python train.py --qk_norm=false --shared_expert=false --pooling="class_token" --orthogonalizer="newton_schulz_5" --batch_size=256 --weight_decay=0.02
Rows from expert 14 of block 5, named by matrix and row number. Rows with one number belong to one neuron. Each number is 128 + 24 x the weight over its row's rms, rounded and kept within 0 to 255. All counts start at 0. Numbers have three digits each. After the name is the row's rms in percent of the matrix's.
# gate: expert gate (model.blocks.5.mlp.gate, 32x160x320), inputs 0-319
# up: expert up (model.blocks.5.mlp.up, 32x160x320), inputs 0-319
# down: expert down (model.blocks.5.mlp.down, 32x320x160, transposed), outputs 0-319
gate.146 102:100101127128104087128166165113130094144130101156116124121127122124112158148116117144136147138139158161108111128123064130163108102150102112152169127175109177117119157138122105127110103122108107123097115170116122175103113123109130090102147164163111108086140116124113138137098139115157110114138090162149184134165122147128123138106138097115174106139168109112178147143102148100124121182099130135156115125116158127111118112104132117169123126124089119132141127139169141157156141136137125092123131105154124094141134150127151140110140113175136132140124091126103136141109156115154140142134117102140158109045085133147114121118145151130089132090147144118101118058075133094140113151130152102088121165120201124112114111138115130155145112155105143110108137144137063146166143140134114130136120105153139128100098128186112124092117176117127126165144123129134135129141103152112101102118106167161075153152150156135140161157118121147121119119113159107117100165087159073131111109162
up.146 106:116102148134114088134170150098117095129115098168111132122132109119121143142127104161142150148122157144123107133119075147156124095139096130115154142191127186118118148133132110151105105115130112129079121162119106173087128109151108104097160149168124120118145109093111142120105164120149123102144085152149181121169102140149112146113144096121164115118170117087164154141092154087131119163097118128144121124125149141109130125084140119167122127113085122139134104141191138159145138113133128101130141114155134088151132160117132130118143106156150150146148086105116121155102147129149145132129126115144145104049116152137096123100158161131099131092157169123097116049089136090149108155126149082102117157120182138113117102109115131156145112148085137104074132138131071157164138128127115129140142127141131117123116125186109114100141178105135136156129125118136137128115099138123128122113106155147090141134156136123130172165122128154096126100122163105144105142101144091131112121179
down.146 101:110117130135153118138167142115106144120125124111105099110117151165099099148106084173130105103136105143129156128181152094147146130147120124134151123117148123132160139145111139134201121145138146134173101098135108143114156121118111106132088152128123092099080130159168155137159137107115138078131099129115098075096159118118134130137127140126094164090131142127136136122121157110126152139135150096152121102131110117126096086148102127105125105104104153139118101079113067137127130106158164114127131148159116162150134147181152113109141120139122167166107147144147101138140146039139182178134110154103130091116109124138124141150121130116133140149117118121118172132165096146141130120132078121082095138115092109131132117115151142130112134121149181094189152168106102134157090132161108127119114111131128120087129104129093184106151141181117128169182093115153162152108161099136118144117138124121134129103119094144146138120137081155133132111127109134109141080154130154146109134079
gate.147 096:082121163092125101124148122109140115121134127131104134134130113116112132113130127132139109127125083113118109133173181137117163126142125142166109114131084138137130147171156093101163115123129069086143077125096069177108073155123122138115128138174117170095126134147129103124171070106120123145060137133146104108159107196129145145151132190122114078077154136160140111147126158117118174124111151149107108138123158108094120137147123117163160134147139134144119074124106104116142131154144120128120140114107150151145116129154133124114137143106098121161106128129136093129121160104088090079109117126158146122136138124154148146118122139150092167103164126126119123124103126131149127113115172105088109122151144142136119135133157163123157149155106137114143139153161106133104139144132097122129096166160108130170149135118094140127189114138170083159111150112080092175112132095099147138162136133116110144136134152147124138101165069141125140141083150110129094140122121096154142146137
up.147 101:142140099153125154146139133155134133118118130157161129129146149137130143115135125138106154119145181140146152098087078120142083157129136114104150130113158123111111113083117164127122137136142173134136183148174174090140183109123128131160118142076126125143110124125115150126075169138153128113173123119130146135117138102123103114078141046107142178165109123119138128110140099155148092116127090125140130110132089107154128116122116155095121130091113122123108185116159173106123122093114154151140129152149076109088151112110135119145137135158154140092107116133098150144115121144171163184138145153105121128120093118098089118144134104112150118135117144127135126116155127114102150144146094146190164145116131125132137139114091080128113093084153108128105132134120160127143121103136150148145168088134151126078114119154154109125072121107072157109133101153155157084138103147128104110116133138126158104140114103076118108150090178126142139116180109157128141101147111151100126110131
down.147 095:117082132146151122136159168104165146106124155102113164156150082116078114133100091116165161174136122122138094111133080143122089146117109124110124134090154110101095131084128153096079160076113128126097098133127121141102161142091123097076148106147160147160119136077139180092143162119132150087130143134149125089087129109159132133156124113136152116160096132147137082108107134147127117087106141126163138120139134102105150108129127140116180164140125142147145147115113137145133126121093112139124135136114173150114119114132119143162172153143114123144137133132177114117119122109140111120100131118136140117186137115143102126123096106139110110175128146152121138130127190130142149145170134152111096178123095162129133134129096113136094083112137129099164113109129195054127109138108141101094144110144147105167130129171110082138121116115164173117161137116100124094136109108127137125140131162137137144145110137130159142085119142121128150143127125145134120124125122106117099204162
gate.148 083:127095160136081142131094159155115144087145104126102087146149094107110103144162134102128144159135132189105102122143120131133149153118088130106121079099109134114154142154151140126102110107161122187125080126123138141143120126118111131120129172092116111134164098125128126131143111150136156120101108107129156097134150169159117199141139116193142154153124111118115102138076127150078124114154137137154153140118155083103141153146126106110124146084130144134099114149138129164111135121173127103106161136136118142118126117148101119128120148117122111089160133109101128153128116154128135165108110106174138124139121086112130120105114145129084153097121128203144154130163117117099120107088188142149099127110142151127108127117145104099136128109124111125124173139155123161114146128139116092111095134106130161129114108102194181100096117098110103113130123094145146120152129126146144133184135141121141126081128091116129141119138122110164034172137092140148144129133121121150105147168
up.148 077:148148126163111099126126167125102150143154145142126124123148139130108108114144157118096152115093143176120118092100125100098159141122130167110133125126129158116194146143121170122086188118128115128158130118062098105103058155109120131134092134138099137131163124096176107110085159140127109115116111107135112108162129138129128156134120153172143163118091140139139132122097145134129127100151100146140134137129159109127134145122110138122132131124124120117130143128102126176080133117169115132146137147135130126137106115167108078133119095140123135086118153129091173116129119158102113185118162116145127172132126121114153115099122133101139102143171118148125106101159108110099088127138183136099102125130138097116092106161127145090132160165091097145119150120148150152076125133145099090119120167131145183148140093121124149109133162153127107115121122117138166149116113109136107085138102172151166130145145162133158131099138065132148052086177117158109153146097091134141147116147
down.148 082:157118128155127149101130141095135117155141127132117143151141117122154164101100143133121118126136126171175181092132123151136120122177146099092180124088136132130157131107107097171112127092109161120133125090129138109107142128194147129126138084095137117135139110108107104148139138157142130121161103133142112121141144094126109117107121106136102145112126058136129103128130120142105147167125107114137156169129133155148160106135116123128131089134134154082118130164110114156139128106122121145154105128128109122100135108164106139132127161196092109109164144086106107128110075084174118092147100171106130090148131111119073093122122121150141103104131080178106155148102118134135150139077161107098136122112130117152145100144154121156143109137148106103108135134139148136179165154125169128147119167143140150117120124126114096125111116133187067170095140119139144109141170140140143127145146124129107139120116083163141082150156142074069118136164129112143106106130148087127103135183
gate.149 114:140084101153121131148138112101081154131133154102091134122096182139168119130125121086112137084135174103167161091147136086133151137110122096171108110143117087099133140149139088107117139127150110115149114159146134120079143111150114080139106157140117136142135082104148120143129135082123125135127109118099155120099129078131080124140124129137102109162103130099152119124120125151095100124152123132134107149137109174133136134136126134119143173101112133135112196129102121162188143111118130153129110088139081131134128076113164139155119119142110152180127136116127158097091158091133129143143113176121130130124100143084118125146128136127139123159151134165104163151112148092149112119123109101186131159068157135112102170091104132223146141119137118114124097155146137118144122129175145099122137101125122143117101155147135139209133136133169121139130113132161122161109102122144141139121098130090136120098087129108130095149146125133137113143128096155122161168126146103128130144113
up.149 106:130150156103100128133126138155144089121148145142149117130142110128109100138148146160128124146140121136133120169108103119107095107121160122051132115147146133129118120114128164095159154122104137110123138111129158105175148150160135133141138083110119155125122145126115100119130106145173126145119147120174130160077104117114177126106125138086142145145131107142107109153130125103179101134132127136135145096128157090135094139115100144129089117201157134112132131106125153131071126094126123112120123165157175098117112164164130082072118142140140107120142134150128120121163145119079128143087107074122154117165095135149116136116131129124130113071137135124157112099114117174147157109117152152100133102160109121107192129174142105115112155120099153106140120165112121146117187122134106160138114112118163157127150149124111131076105108122080124130139161123105167113154105152131076147161158144166101136195160168155151115119110109088095086109102141121133092110125118112129088113115
down.149 100:105169151094089142138099153119081095127145121178108129128111145114177100150089115115139158124158123133127125075107113087123149084105114122153111105161129150138118125138098152099130110126110177154109152145147144171121082144147138101139132154113088123122126145122142154157152135100115085152123107119115135122119139115102142125134105123117126123162107127111136107118134097107150149152184124115102124098131122172132117121118132117125127097143082129113116189155148128092113141141138139138087112129113167144143184105146137144128186106129113152103152116115146195155123134166090117125147139139129130129161165112140137131116106181096137100128122095110190116164126125132134126107167154173102123102125114171157145114076138154131106165081121125137123063124127124099154101119161114153167132072120154119133134103145165149126126120103120114113155179109165139125138120100120131094145099053152110139154129144115146087118107132129136148126121146118110115140157101137144117053142
gate.150 103:148122117110113103145144109116088134142190127122080109099122128138162190119094130170163149094104132146157142150147097130155115074151150087105142134116093114143085162138142139174111122110147140140133128109128089111149111130155177083111160156180087130114118109133119145159120153143115117121144133135147133109124130101074121157147100130102129145124124091133168101165125111103153112170148151125121120151081127134137123170137182121126141071100138122119092131135151155132117101118104128144142101151152105159128140131125072134133123136151125116127126105155129124141170113151123145102162144112155146148132078133078141130159130117138118156101132133100076100102171092129102075143150120135153103100144169107131120136123118119084116155115157097174128117127157120098124113157109173116128119131150105145164089087143147094164122123081135165112155107141135136127114119140171088161117180135129127170095155110141116104111151119127131133103170125116169103140133068136125117129121
up.150 107:132108084144107114136131140123099079162151135121079130133121109131135141099123130143151101137109145113116126141151119101073176119144154067136170175122124133105134149137145115132146162131143141161133118101137124128160137096178119145109103134167131097063169123133146090136113134113105112158130146139152095153091138168136103125133122133118143110128138173140135113095152126100152108110119143162106147098131153108148149145137103166106137100140126116145124142116105136127124130142111139107139158145131157059140121120140113142151098103134118107139155142130128107148168079082098135141166142114145140118113102133105112105141099090143123124123136139108173081119124132129142127150155114133147201069146108114116126120118124159122102113096137118115145134148166122111079127144114173189141107122144103142138093123117119105131133094133116140128119116087085115093127101101191150116150097200148117135113098103138168188150151118112094135169193123119180121163113163110116145102113
down.150 107:130115168139147173136091138153149133100153118089092132124126150137088123133124150122164154068123149157119140117140140133122143160145139105137121131105122144141123139128104161141117134134132141121142128151142209146148114118101130150190120136100148123156096081119080122152149138148074123131139126114129145112088136147112142118153171134099148155150076115124116138110078072138134118111098109099178111132113149111127096141136140180115175103109105138118118115089120121137102079132119128142117088149124123122143171124084110126125129121122110142120168166096106129127136085128148110111172116124139093136091157106103130131157149123137131104139134129116124160136164105120124079146138112127125143150116101127142116124122141108093144130105158143140169073158176151141120135149140172109141115134145126131129138126086111131104137126124133112145169165130157137157099089119162112163078185089120081152112156103190138083071136146131093136133133133085160127145099156148062110134126
gate.151 110:164100207146133139138098121140153118114171125146139132165087139096131131146123128141158132128163103120131166105101141116119143131100148088129124093129136150132142129155100118129175117161146133102086133110132158157119110107133106108149105132125149123161071133103136116091131206137126096146091140149130107136143091069123098104123155165104123083134137162151155151156138109150116155130153146142117137112102144148130107105108167084107152135177142128097130191132074139134086119118171119136152173123098117116109101147108151138138098145181127147150124148120128123116106153124149117119129105120124104122158085076109134117175115154123124092129151171114134134167100105110124117143073084173143103167117106127119091089131135146141119109123085088141137113122128070128107144101150101144115109113108120144139109134135152151095156144155129133145147090083142138127171135164141118145164130114184090158122104133139130156137084134121138133136090134081120110136131122105141117146124
up.151 103:147090197153172129101099139140118137134164121104139141149098147137130111118123170161101106121181128130128111117136108147128109147103136099137147124133143141160154119130097112131137104106127181131102133105147162100088063116157122105165115106140135131143100145133134162074132144106136100110086173140132104141160116106135145106112178144098122093151101143109150150146137109107123142139143122115132125125097181137099152088117172094135121158145153114088082160107122136140133140142142100144155142169110103110116111130138120128152152140175148127120140121130145157157069164083120125130133111114148101147104124108123121109158171108153116101140140161156120116150105141113090145118126069170131084185153122111075092117098132159136134127133077102122128111146138132130097150131127108134113076119132118125135116144155161160125137163161145126120117073078115110133172140155125099121164150141161101140131130143127078163158086130150167106120110153145089108100116092103151132131106
down.151 108:118118102157144155114129114147105099129089123127137140145141108147088121123094120140093128124119140129097088153130122098111096141089113141163090129139121147135141133164141145119094131142088126150145125115151110120158157164096183107127128156157142147140123075146116140111100144153105101142119123130106154153159133146126113135092126137115122106150117152121107173171155161115138144147164130147139103107120155128125090129090157127111115103112131117186139174167131124121128073122162085107103098131124094154084107108142151168137172170140141108155132157121110164169133108131137114106112123143118090132166109118077140117132174130166093115159119086110112086178081130105118102112149118146106097155157120130110120129079105132121169067123089109130129139126141081128124126145144134163128088144119164120156165108111183158134075137155152127092067136148132115138148137140116127128138143184117077127103091112176159123111142132164104118144154145104149133159166111132125126130120
gate.152 105:105114122114143097142096074125153141114124143119166100153094136134121120071099151100157111131147133148137126163120123097064128125150174176098143130130143146124120157125121144080107100123114130140123138165154171167165120135185168072149122105115090131107117102114128144152126146102132108140125109155118124153102106142139127143101123112119090085134129125152188129086117135142110142109124173121138138121171089157133144123068131116127138103103127140112132151151141131138130151107188121128136108160169139108118090116112107141072114151124128103137140135075150160147160164130104148141090131137109101137145150126146134116119095136115162115142121161104103092176195123119116134159143132126113109103165105129170116164142132094106136145109138170126122122128111166144138088162090137139139126078144163141132091095147118143153140159114139152141153140092188081102174101164141119137149117117102141128133141148134146141132113127095090104109112125124099097099094125115139131113078
up.152 104:118109139102129117146084063127168153114123152117177095161094126123101123084113140088154116128138147173113120170114108088085130111155183163099158128105138156133125154136116153093118114134105116146142138152162158171155130146165159076137133091097086107101096096113129133140120145109136110143138117142120102135090118132118108123107129115136101086125145125139170131106103134128118141103144157133125141118161090141140149127067126113134145102106125142101132152142124121115121156113175121136134114154168134116121093143084118145085132166101143118160144141087156163140153177144110140138104145168117119127122165110139136141129094125112164119133124148127104110187193119113131135143135125110111101122137128159172114150136141127127122159085154149113107146131114167158133105154095147142135112080132170138160099078144102146136129151101144166152152125104180093112176097168143131138145134115084153141145149133134143132148090119106103098092125128128090099089109103107139127134075
down.152 107:124175098100148107132186129114169153125115134136111120130088116129103130122083127152136116123151131108177143101112103136141091099143094140134117134083124122134159095161132106105094129158097143088123144116129130124142126114093125115133103189149111128122153124166104158131087156203140145162114133113123136103103108156152105112157115076123121123144089151093140173148135144140091120145115101144145101091107122112146130140181102105147137136129141140121159134114130099118152093098126145135152129117127103094150146143095162162111162141157128159142135155183132098155108156150145140138105132146136142141126131114138102146138165108168104080196145159136110127123134108128178095107102132143086137135153135100104116126129133121119161120126116142065161089107164120129111160125143136134085086111139136182151106108192077122124132117114127102075128113123128152123163093105119113134134162102109166121121164105099125093152095122098089120149115114154127137125164121140164157152141