Weights of a small image classifier.
Model: 24-pixel images, arch vit, norm layernorm, num experts 32, layers 8.
Training: batches of 256, held-out accuracy 43%.
Data: trained on photos of arthropod specimens (BIOSCAN-5M), 48750 training examples, 23.1 epochs.
Rows from expert 26 of block 3, named by matrix and row number. Rows with one number belong to one neuron. Each number is 128 + 32 x the weight over its row's rms, rounded and kept within 0 to 255. All counts start at 0. Numbers have three digits each. After the name is the row's rms in percent of the matrix's.
# gate: expert gate (model.blocks.3.mlp.gate, 32x160x320), inputs 64-127
# up: expert up (model.blocks.3.mlp.up, 32x160x320), inputs 64-127
# down: expert down (model.blocks.3.mlp.down, 32x320x160, transposed), outputs 64-127
gate.65 102:117091135130117144107101108111100098117150187137124101157101109163139058095141199103126112145161096176181107124119098086090135107124156103134116099173175195121140185073082131129127085177175133
gate.66 104:130056116085123147151106172135166114107125100149165154102138093140110100110117121162091102128141127110175110116062082104089096164131120152169127154139182111113111126106108123143128081150112129
gate.67 108:140126078143081160163099120147102130099072045145080121135082125122078214163115095110183152088134168124160143143124107123157143121075084093130107091208204174153176141117089162151145113107100151
gate.68 081:146133167109163124167152143114058098085081142068172079060131118197129153137140132131156092094123092156117061111094168104107175158107153166109118115132164151071187110099159156163113082117130127
gate.69 105:115148122129147159182150140098114087168160138113079160148130092131155221140139148156144147103144156112147128193141142174092133162086126150116142155105075166137143076106124157146146080140130117
gate.70 096:126111163149161158165121102115122165113082085073102190064123147156098188100069125151102082091107157169127140152129128139170180131112147133164129127168125131087105090170161112123125132122109126
gate.71 104:123169132130069149156113148126135128135120133150099127114196106128099145115167175118089123157148089097127197094091076065106116147169147103171178171104094151147169172178104175127125112164084097
gate.72 101:118145096152124148155117085171132148157062099155169151088129130062158112135131153159071114116141099131165128102129142098161126165129068123159130170111164136076148160166093097086096155195085174
gate.73 106:086144131186120110157159133131138115073097128121042081151136159156098116097128097097159109124160124169129189115146109092171092190143110113141083114083102163160091145160111104120105120135108117
gate.74 102:153145155100146191120145141146152102112141168148159113112123170150193112113124054146079120158110132137097127106111169126131091196159145126113099158202134079115174095142153185079179128143177171
gate.75 089:152120113108131108126134091165075148181085114128115144221110154189165051081142088136138164159131188159116163109131117123127172112091084162162131127091131129148142130123075140158180094111103128
gate.76 104:082139148087146076075085105180150168117117128099128133155123118098140166151200063157172106086118079118183095108111144176134141111182104106106119176102188072185157134149154143171123132141093099
gate.77 115:112122087105124165126200139142054146142064108123106046177094112127058149114130103103170082128134128108226184150105121100138165115150102152092100109105200162188135162155136162151142143100129125
gate.78 108:163107154144111142100086120158118144132146121097122108090131123136115122134087146119121117089134138148154163143121181111108141143139119139159126151113163201073097127109042163126107179121111124
gate.79 102:152182148141146098116145094078157027177065120162142155179129116102121139141143079163066164124086175133078158116082153109178119112111100134125169215160080131165149075072107174136131164147130088
gate.80 105:156087086115085177189108144148156105183144159101139129142139096111141149069181129127102099099128142055133137161143177154107056108124174160147143143169091137167146166090163111159046149125112134
gate.81 099:156185143115119167124051147207081160134061144115112089152206108143096122103115140143105088113190125112114161101165076082086103118179126118147151120104135097102142124094131092156158110164163129
gate.82 103:148170144113126090165072136108131154130128117112083094161136128199159105104180088115108114093128153120135120125102064133120106162130093127084110155117134100065133141159083100120162128114118133
gate.83 106:116152154146146178089113114084114191068131087130118103105102140092143135131177090104074146141150126119152102128133149126085136110146117142155083180147137099090120161188111103123109108112105082
gate.84 106:076110106125185127142164188151164101139174167068168115117152087174104146128149142152126117117155102192124083122164162103115168128123139074186177096092175083123138093092131131139114122113139167
gate.85 107:100127150164119143135155120070145173114081164102118136198150085153166186132134159104122187211109156081158157085084120187152136164130179155139091128145105105077139121112116108169096136105117142
gate.86 026:151131123126134133083164075108115101133157103080141158090164157128116137106108092058117129115167156129145090157079110129125130186108073072130165120123091132061076115123185146116091078081100082
gate.87 090:156063091153118128145152131075155135169103118101126115118148131144087156124171132133103196154126173090081072113110130112126168070097138097100177099132134110165123180046124105168154083142149157
gate.88 103:163111094117113138124126173128148127154194127083152150072119115121195179121143113150096130135105100114093092115114124113155164150126118126142162207132190149106113144074167108110115146139098085
gate.89 099:111139153134100127215107108128072123133201083086096145099161089105103126137119098123121104109125078167166118117173106157080098145117133132109164146150176144169147113115133117070123129083135164
gate.90 087:106098151125135129129127110132201150138109049126124137094155138148138182093177110131102125106101100066121086143087142144113113044087139189114131085146147109109152126177160087111096156059119117
gate.91 102:117142109127139189137054124126125092129145127168172108092144112066123114109139149114169142126127130208107126111150097127161184102137091207054113153141140124162092123069180158124142153112127090
gate.92 104:160105143134089099121122125125137137118091125148183133124162172182132073127104147133141103098066082131182107059144172199164101166118075103093059113169177152068074100138123130126133137187162167
gate.93 100:127151111154127087083140111170141109137082080140102165161145181140176135162100067149113141161143114116078128107141123152137133153108135129069151139152117119145072134156138128179103104108158068
gate.94 103:130157127169138102113106079133150165133127110144131145197136111096164062120194192161113132151139100147134079121140154167134093170190156149130120038104137108127102120127136105138121211154097158
gate.95 098:093139123136100068150154146141151105132150151152078153138095140089132139122162163118148121068160173140145128072103153127096133110148117140152091188150087132092056146101080114148120093108097173
up.65 104:146112087160101112120151106091134157122153111169118187059115144153117188167044169160095179122162116123136150092176070109170101161153077094097104165066168124136150110148142154130186144139107136
up.66 106:114203118193136111111163097108092138153137153090126113130113134089125146133151160093163156095084157136081122127183155165168160122154128113115166095099080149154102086121129117112121169130149122
up.67 108:113115170117138125087152121108139094170166182144144167130161137136141050106163163149087083164122135113114135109109149107139112108149177189088131133075009115122070126081171147116117172119162105
up.68 081:171064080113141117154042120084118081110122174129127129060061103152150079164117131104128122107149122155141148148108173140159144156192089111104124145148102121105201159127135131143129109139126154
up.69 111:129135127088108132174142130102080077180115138151120156161141098163159216129128157140168146080159140121171143166120128146082117154095107128109135139121121147133128051099113173168177100109103120
up.70 106:078148071108114139052114104167195093144140132157075119111154144100163127187132142049162138096122164171103129111118126110096125144121136121113153128068105154186154157068108163144154125110117131
up.71 099:081116102115136123185123115103185106140126112138055150143145082151107114115126145106132151178141079104092163164167117110144118147123156102118159132103129112230161134151086120072132113185094114
up.72 094:132135163123084059126138146089141137141199108151139064132146149116087136153116130121183125128128189134087151128102124095049136115143047178140112096124111120134084086135146148176175186113108149
up.73 103:093128126188091089152144151063161119089083129107091117141120182156114140084175146112125082120171175139091175126151123104163074164146095194074094122111128137111142130185098155160108105097095122
up.74 110:084140119164115080157070064096056130125161111096150172112139118090071156153129187117203124113166129119162126166133125153145120126111143155125122092077129174104102106148119056155152108112059071
up.75 093:177129121184119158143088081128111170147138131133105121196138188166137057099155116094156149165130176175062153080160103122129126144101138158138146131083164136159141115131063146157181094125123132
up.76 107:020138143137105108122146122180133136160134124103050146143149097122168132144216103171164119133122109124113141082077148159143139102186115116125101152088150114147148144136176187141105104122135140
up.77 116:129142076102102166128182122141043151153076135126112045184113110099051147107134157088150126111135146107203222155108094062140153126137108145111109117099191168182115179157110139159136140079148086
up.78 107:127172068140166102157156116131137132115159132138123106097118171172089111086168133125169137116066123170127079068086090156146094110101164152085142115159099121152104153124157143079143096124113152
up.79 102:092105106112124137128113149174111224067193103091101089070133177151120129117126168096171115131161082123168118127201119141088141148134143121137073047114150118067089179181160058139114125101129159
up.80 106:154100062120109180179092155154179106169146160083127156128162091111126141079170124141104107104133146065152125168151164126087074137140194156138125138155108116149140130061164112157046160118116135
up.81 109:113074114139153109147197135053141079152218140148138152113034110098159098151124111121179168142068140142143080168088165176155144140085145138079144137134106165144115141180133192119106127088120118
up.82 107:082105128164169092175162133122150100128122111135121156093062143096102188149117132166141132103075138110129149186166153153127076114102145137141151133101116138149108138085184153187115132117137099
up.83 108:133137154129152180093128118109144169057145102143147106100132127112153135116162083089090169129122099141177087109144108141116110125165107118114092168180139103093105124189120095132099090091122070
up.84 108:217131153153071093085080136077100140116106155149150118112089173088204103124124118136152121138119121121084159114071124125104115122129090175115100153203081141130165133198129146113126142107124169
up.85 114:070150186167121150113155069132163161091126195114069134180148051116133162124158142091133149196118169080158103107063156148151116126142146127108092100165108099062129115096110093171092115137124114
up.86 023:206121127128156140147081095108107145128116120100087164105138133093116096123173112104107171111184134150178073118046143128166105160107180080137165158129128178066120155137057164139138139125173131
up.87 096:172139117109163146149110139084131062098146086076105141108122121148110125108167076144085106142150163095147127098158171146128162116069158074150186059141149102202117170095136116171111076149115174
up.88 104:146127099144132146143138150134144093146179114104137175107126107116155181133139122136087112149120116118121071106117094157171157126134161117125135200160167157125114129077172095132122173125077086
up.89 102:091141074165109159045129112121052138105120150087135167113126134133136132154138116079114182134117160096112144145105108137129072160148152065085109140141126141125156120088099183154125085124114163
up.90 081:094106154080117142130155119168096143100117110133128112149155101167099143085137128119136171050148079108125143186119127127107074051106081193136119128141112136105103113149132094119102120134127146
up.91 105:131108141146125083130163122100105174145129121078081147150108143199159153141146130151101137124140124086101135125101147140093074195091174059199147122112112152105154171183097097127119101168107188
up.92 102:139067146092167102096145128128114112220114166094137121119086136091084119126114137094095142147155201158121124120113070150098081090126093126066153191080090165109124133146141039136165144116123141
up.93 094:108122135138120108095114100074141161131143155119139071086144103127152146085089120110134093125166171075109136137185055132106126100141119155126158117121172120128116102120129084159216065168144165
up.94 104:148148078129158146126091112221106118187118129105132137131173111121119124125157146088093139097167142094135134095141120177136086147162181099105117106108149132082133133091151201120113142086070156
up.95 097:076153138139104095141167127136154112159152145143069121151087155093123121095215186093173108084186152124136153088101134136149148080149093155154073123158083129079026142087061117167118088141089184
down.65 099:129137108161105112130181118097129173114140124133153168173156151132140111170102070104142192129163115102178154114156105128094136194124139137100141154113153081093069077149144116110117146117139118
down.66 104:140190156130144133071141156164198169116167092098129192076101112181113108154160157173090124140116155103068134127122148166140149207105168168121173136074145137118138131153157156127071162179096148
down.67 106:145165090121144143165124141096157140123122151167156086175133102209139093208097117126087035084123120111150172171154184094134187120117155165099049135106124100152168166175156103096120116157067165
down.68 078:166156131124123111160107146166147143078123101212087156080163086174145078118182140126103124081109189148117094159133146041069134073136152114198085180155129119129081151123117110118102111121174109
down.69 108:153156164135116118073138123121152166172195136122167145098101154149123071151113141151114174109053054115116135102098125131127146175124103130098124119131136098157154128090121176101121134121112154
down.70 103:118127126123133195108113141162149104147090134142106079173114089068090139176135144087164139109140072082129134091174106071096116092157146138120150157117124138121183148178107130116097101140058168
down.71 096:144107151124118164078120147105132116128097138121213169092144143152102185088053183155138140083123163123078099098135125132157133137098138167122158181095160153144121193212136127072123164158121133
down.72 097:117134128101125101199172111111161189064158202101117147149127140131093186169133051125085065093150167135151146104101090131144072154096129111134094119114096170082182130181156162106108121203149083
down.73 104:142119067093118134115120189205116095145135217121066114116127141124108133107133118113090146107123161137113146153115196135114094148164145169141123125114117080162113167066126118117120138120155128
down.74 106:167113037118186141106172154100133095166132152145166139115155085188185070153157132147136157107151171172128080091097092124060092166113130140095113100123145074154153163122144145145161165136151157
down.75 088:095113112104090121137161134122198106127125140135121133160129111099137137136104133139134110124123114104098129116105214059085141157149117116137195103128145135093156127135151147113146133100206158
down.76 111:122104141090132116065108155089098091130142099123109126131153119158157130133127095118090132105124165130143157191175103081150067103146151059101106123099110140104134144099135091182144124125010150
down.77 108:156114188109129183098120088125099151123112086150138073098154154127152131137139154210116130144097117108191126151131135148143097100090171146161121092148180108135100194128171123129104152127149081
down.78 107:131167125128177085117095089120086115122088080051191135135125115148115139136126104133135134128137091158163119092174109115143129131107136102064100165124087139139181164126077187051116141135123077
down.79 104:028056090142153129127174126154072049131087141116104127122133082135148217163117143135151099078120108183107131129168155162152089118140163151141098131193179075060154101190159125135160163131125146
down.80 108:115124118104177128136079127073114125196165144097119197091100100151118107098166139148134118117110142117116095122107151123133119109120091211081090108125186140137088078107121120135084096206115199
down.81 103:167115132128104105096074157144147146140224162156121128143104128149146114095139157129149100167172146149099143181116159177146134163170158102109154099169116149133130130134121164124170110131100096
down.82 102:141125153092105107138128137126158158090188155149127121150175151119118095140145105201052138168111148115164118096107157072110156134141129073116114053116157118118160186147143135110158171130123111
down.83 105:100157125100138079072137102145148134058167084115115128116137123116083124162115095126124116069172072189143164140146103124119121133095139184053127120096083113121171110119076160177107149105156123
down.84 108:072127117098139101148151080112097155145191120143159127129193078105122205145206083116098099118107102132147113115105150169146112144101089159073133073097119129139175131146107097078183231132107143
down.85 109:091097200173199123114134135141121089105137096143118153117125182066085117127098179090137116176101091193110086148132128121127147087120091161128114146164149138126139125103116107130069142120096149
down.86 024:125112161108147119121135113135125112163124139043091103158082120059161132131100136094127136096128126150159117117073161138148127134150164121128151167145127164168112109168112168147129089150111123
down.87 097:141063163139145119099144151128208144147132110138155121095117115125162213108134113100189109201102136176142150129114133166110139125181146107158133170123093094110188131131134152078188081108104185
down.88 101:135150184081151174099129110148127120124054109083163105086119107109147134105142191059121085146167175148168099102109106124163128146146151171153082119109057146095108106141084149097144066052101146
down.89 101:155096141116045166117152173164056164166159119120158115144160156121071138093126153138146141126140140102089129165185099093194148087137115173119083125114142129173050065181129166142149096134137113
down.90 085:156113179142128094077076141170094111144111140125184150138136156100103155140047102105149157145078163155112095119162094106146146111092113112186119133104137188107107162120109069144159124107107149
down.91 111:156143145128081054147086164125138180095148086159104182138161123106111162143173181093100157079142083111123130099136180106115133162134127080121167087117151072093133103130113167177076136104087146
down.92 103:143117132178169127130106165086101111123074070098126116178137179064110137126189107118149090129130148150141152090089158116058149131091114153138139181125132152174041119141143127112077185140109138
down.93 102:091086146096203118183136176195210126120186140167138137133122132148154101176090111141097180121082119104119110099128118137120142117113142101110099182066116163114110151130124136107108128155135142
down.94 104:125145143163148142120107102103177132108151122107118139079153106100169096200143106168158148108079126199171129120117164087106121117110086074202132133119119111056122152148109122127129160157098112
down.95 095:164092147140171185130094137181168099112136134166116090150063157090072150115130106128065126115205075140125046090166172123091085096105111096154142163051143143068161144165115120114118144147140123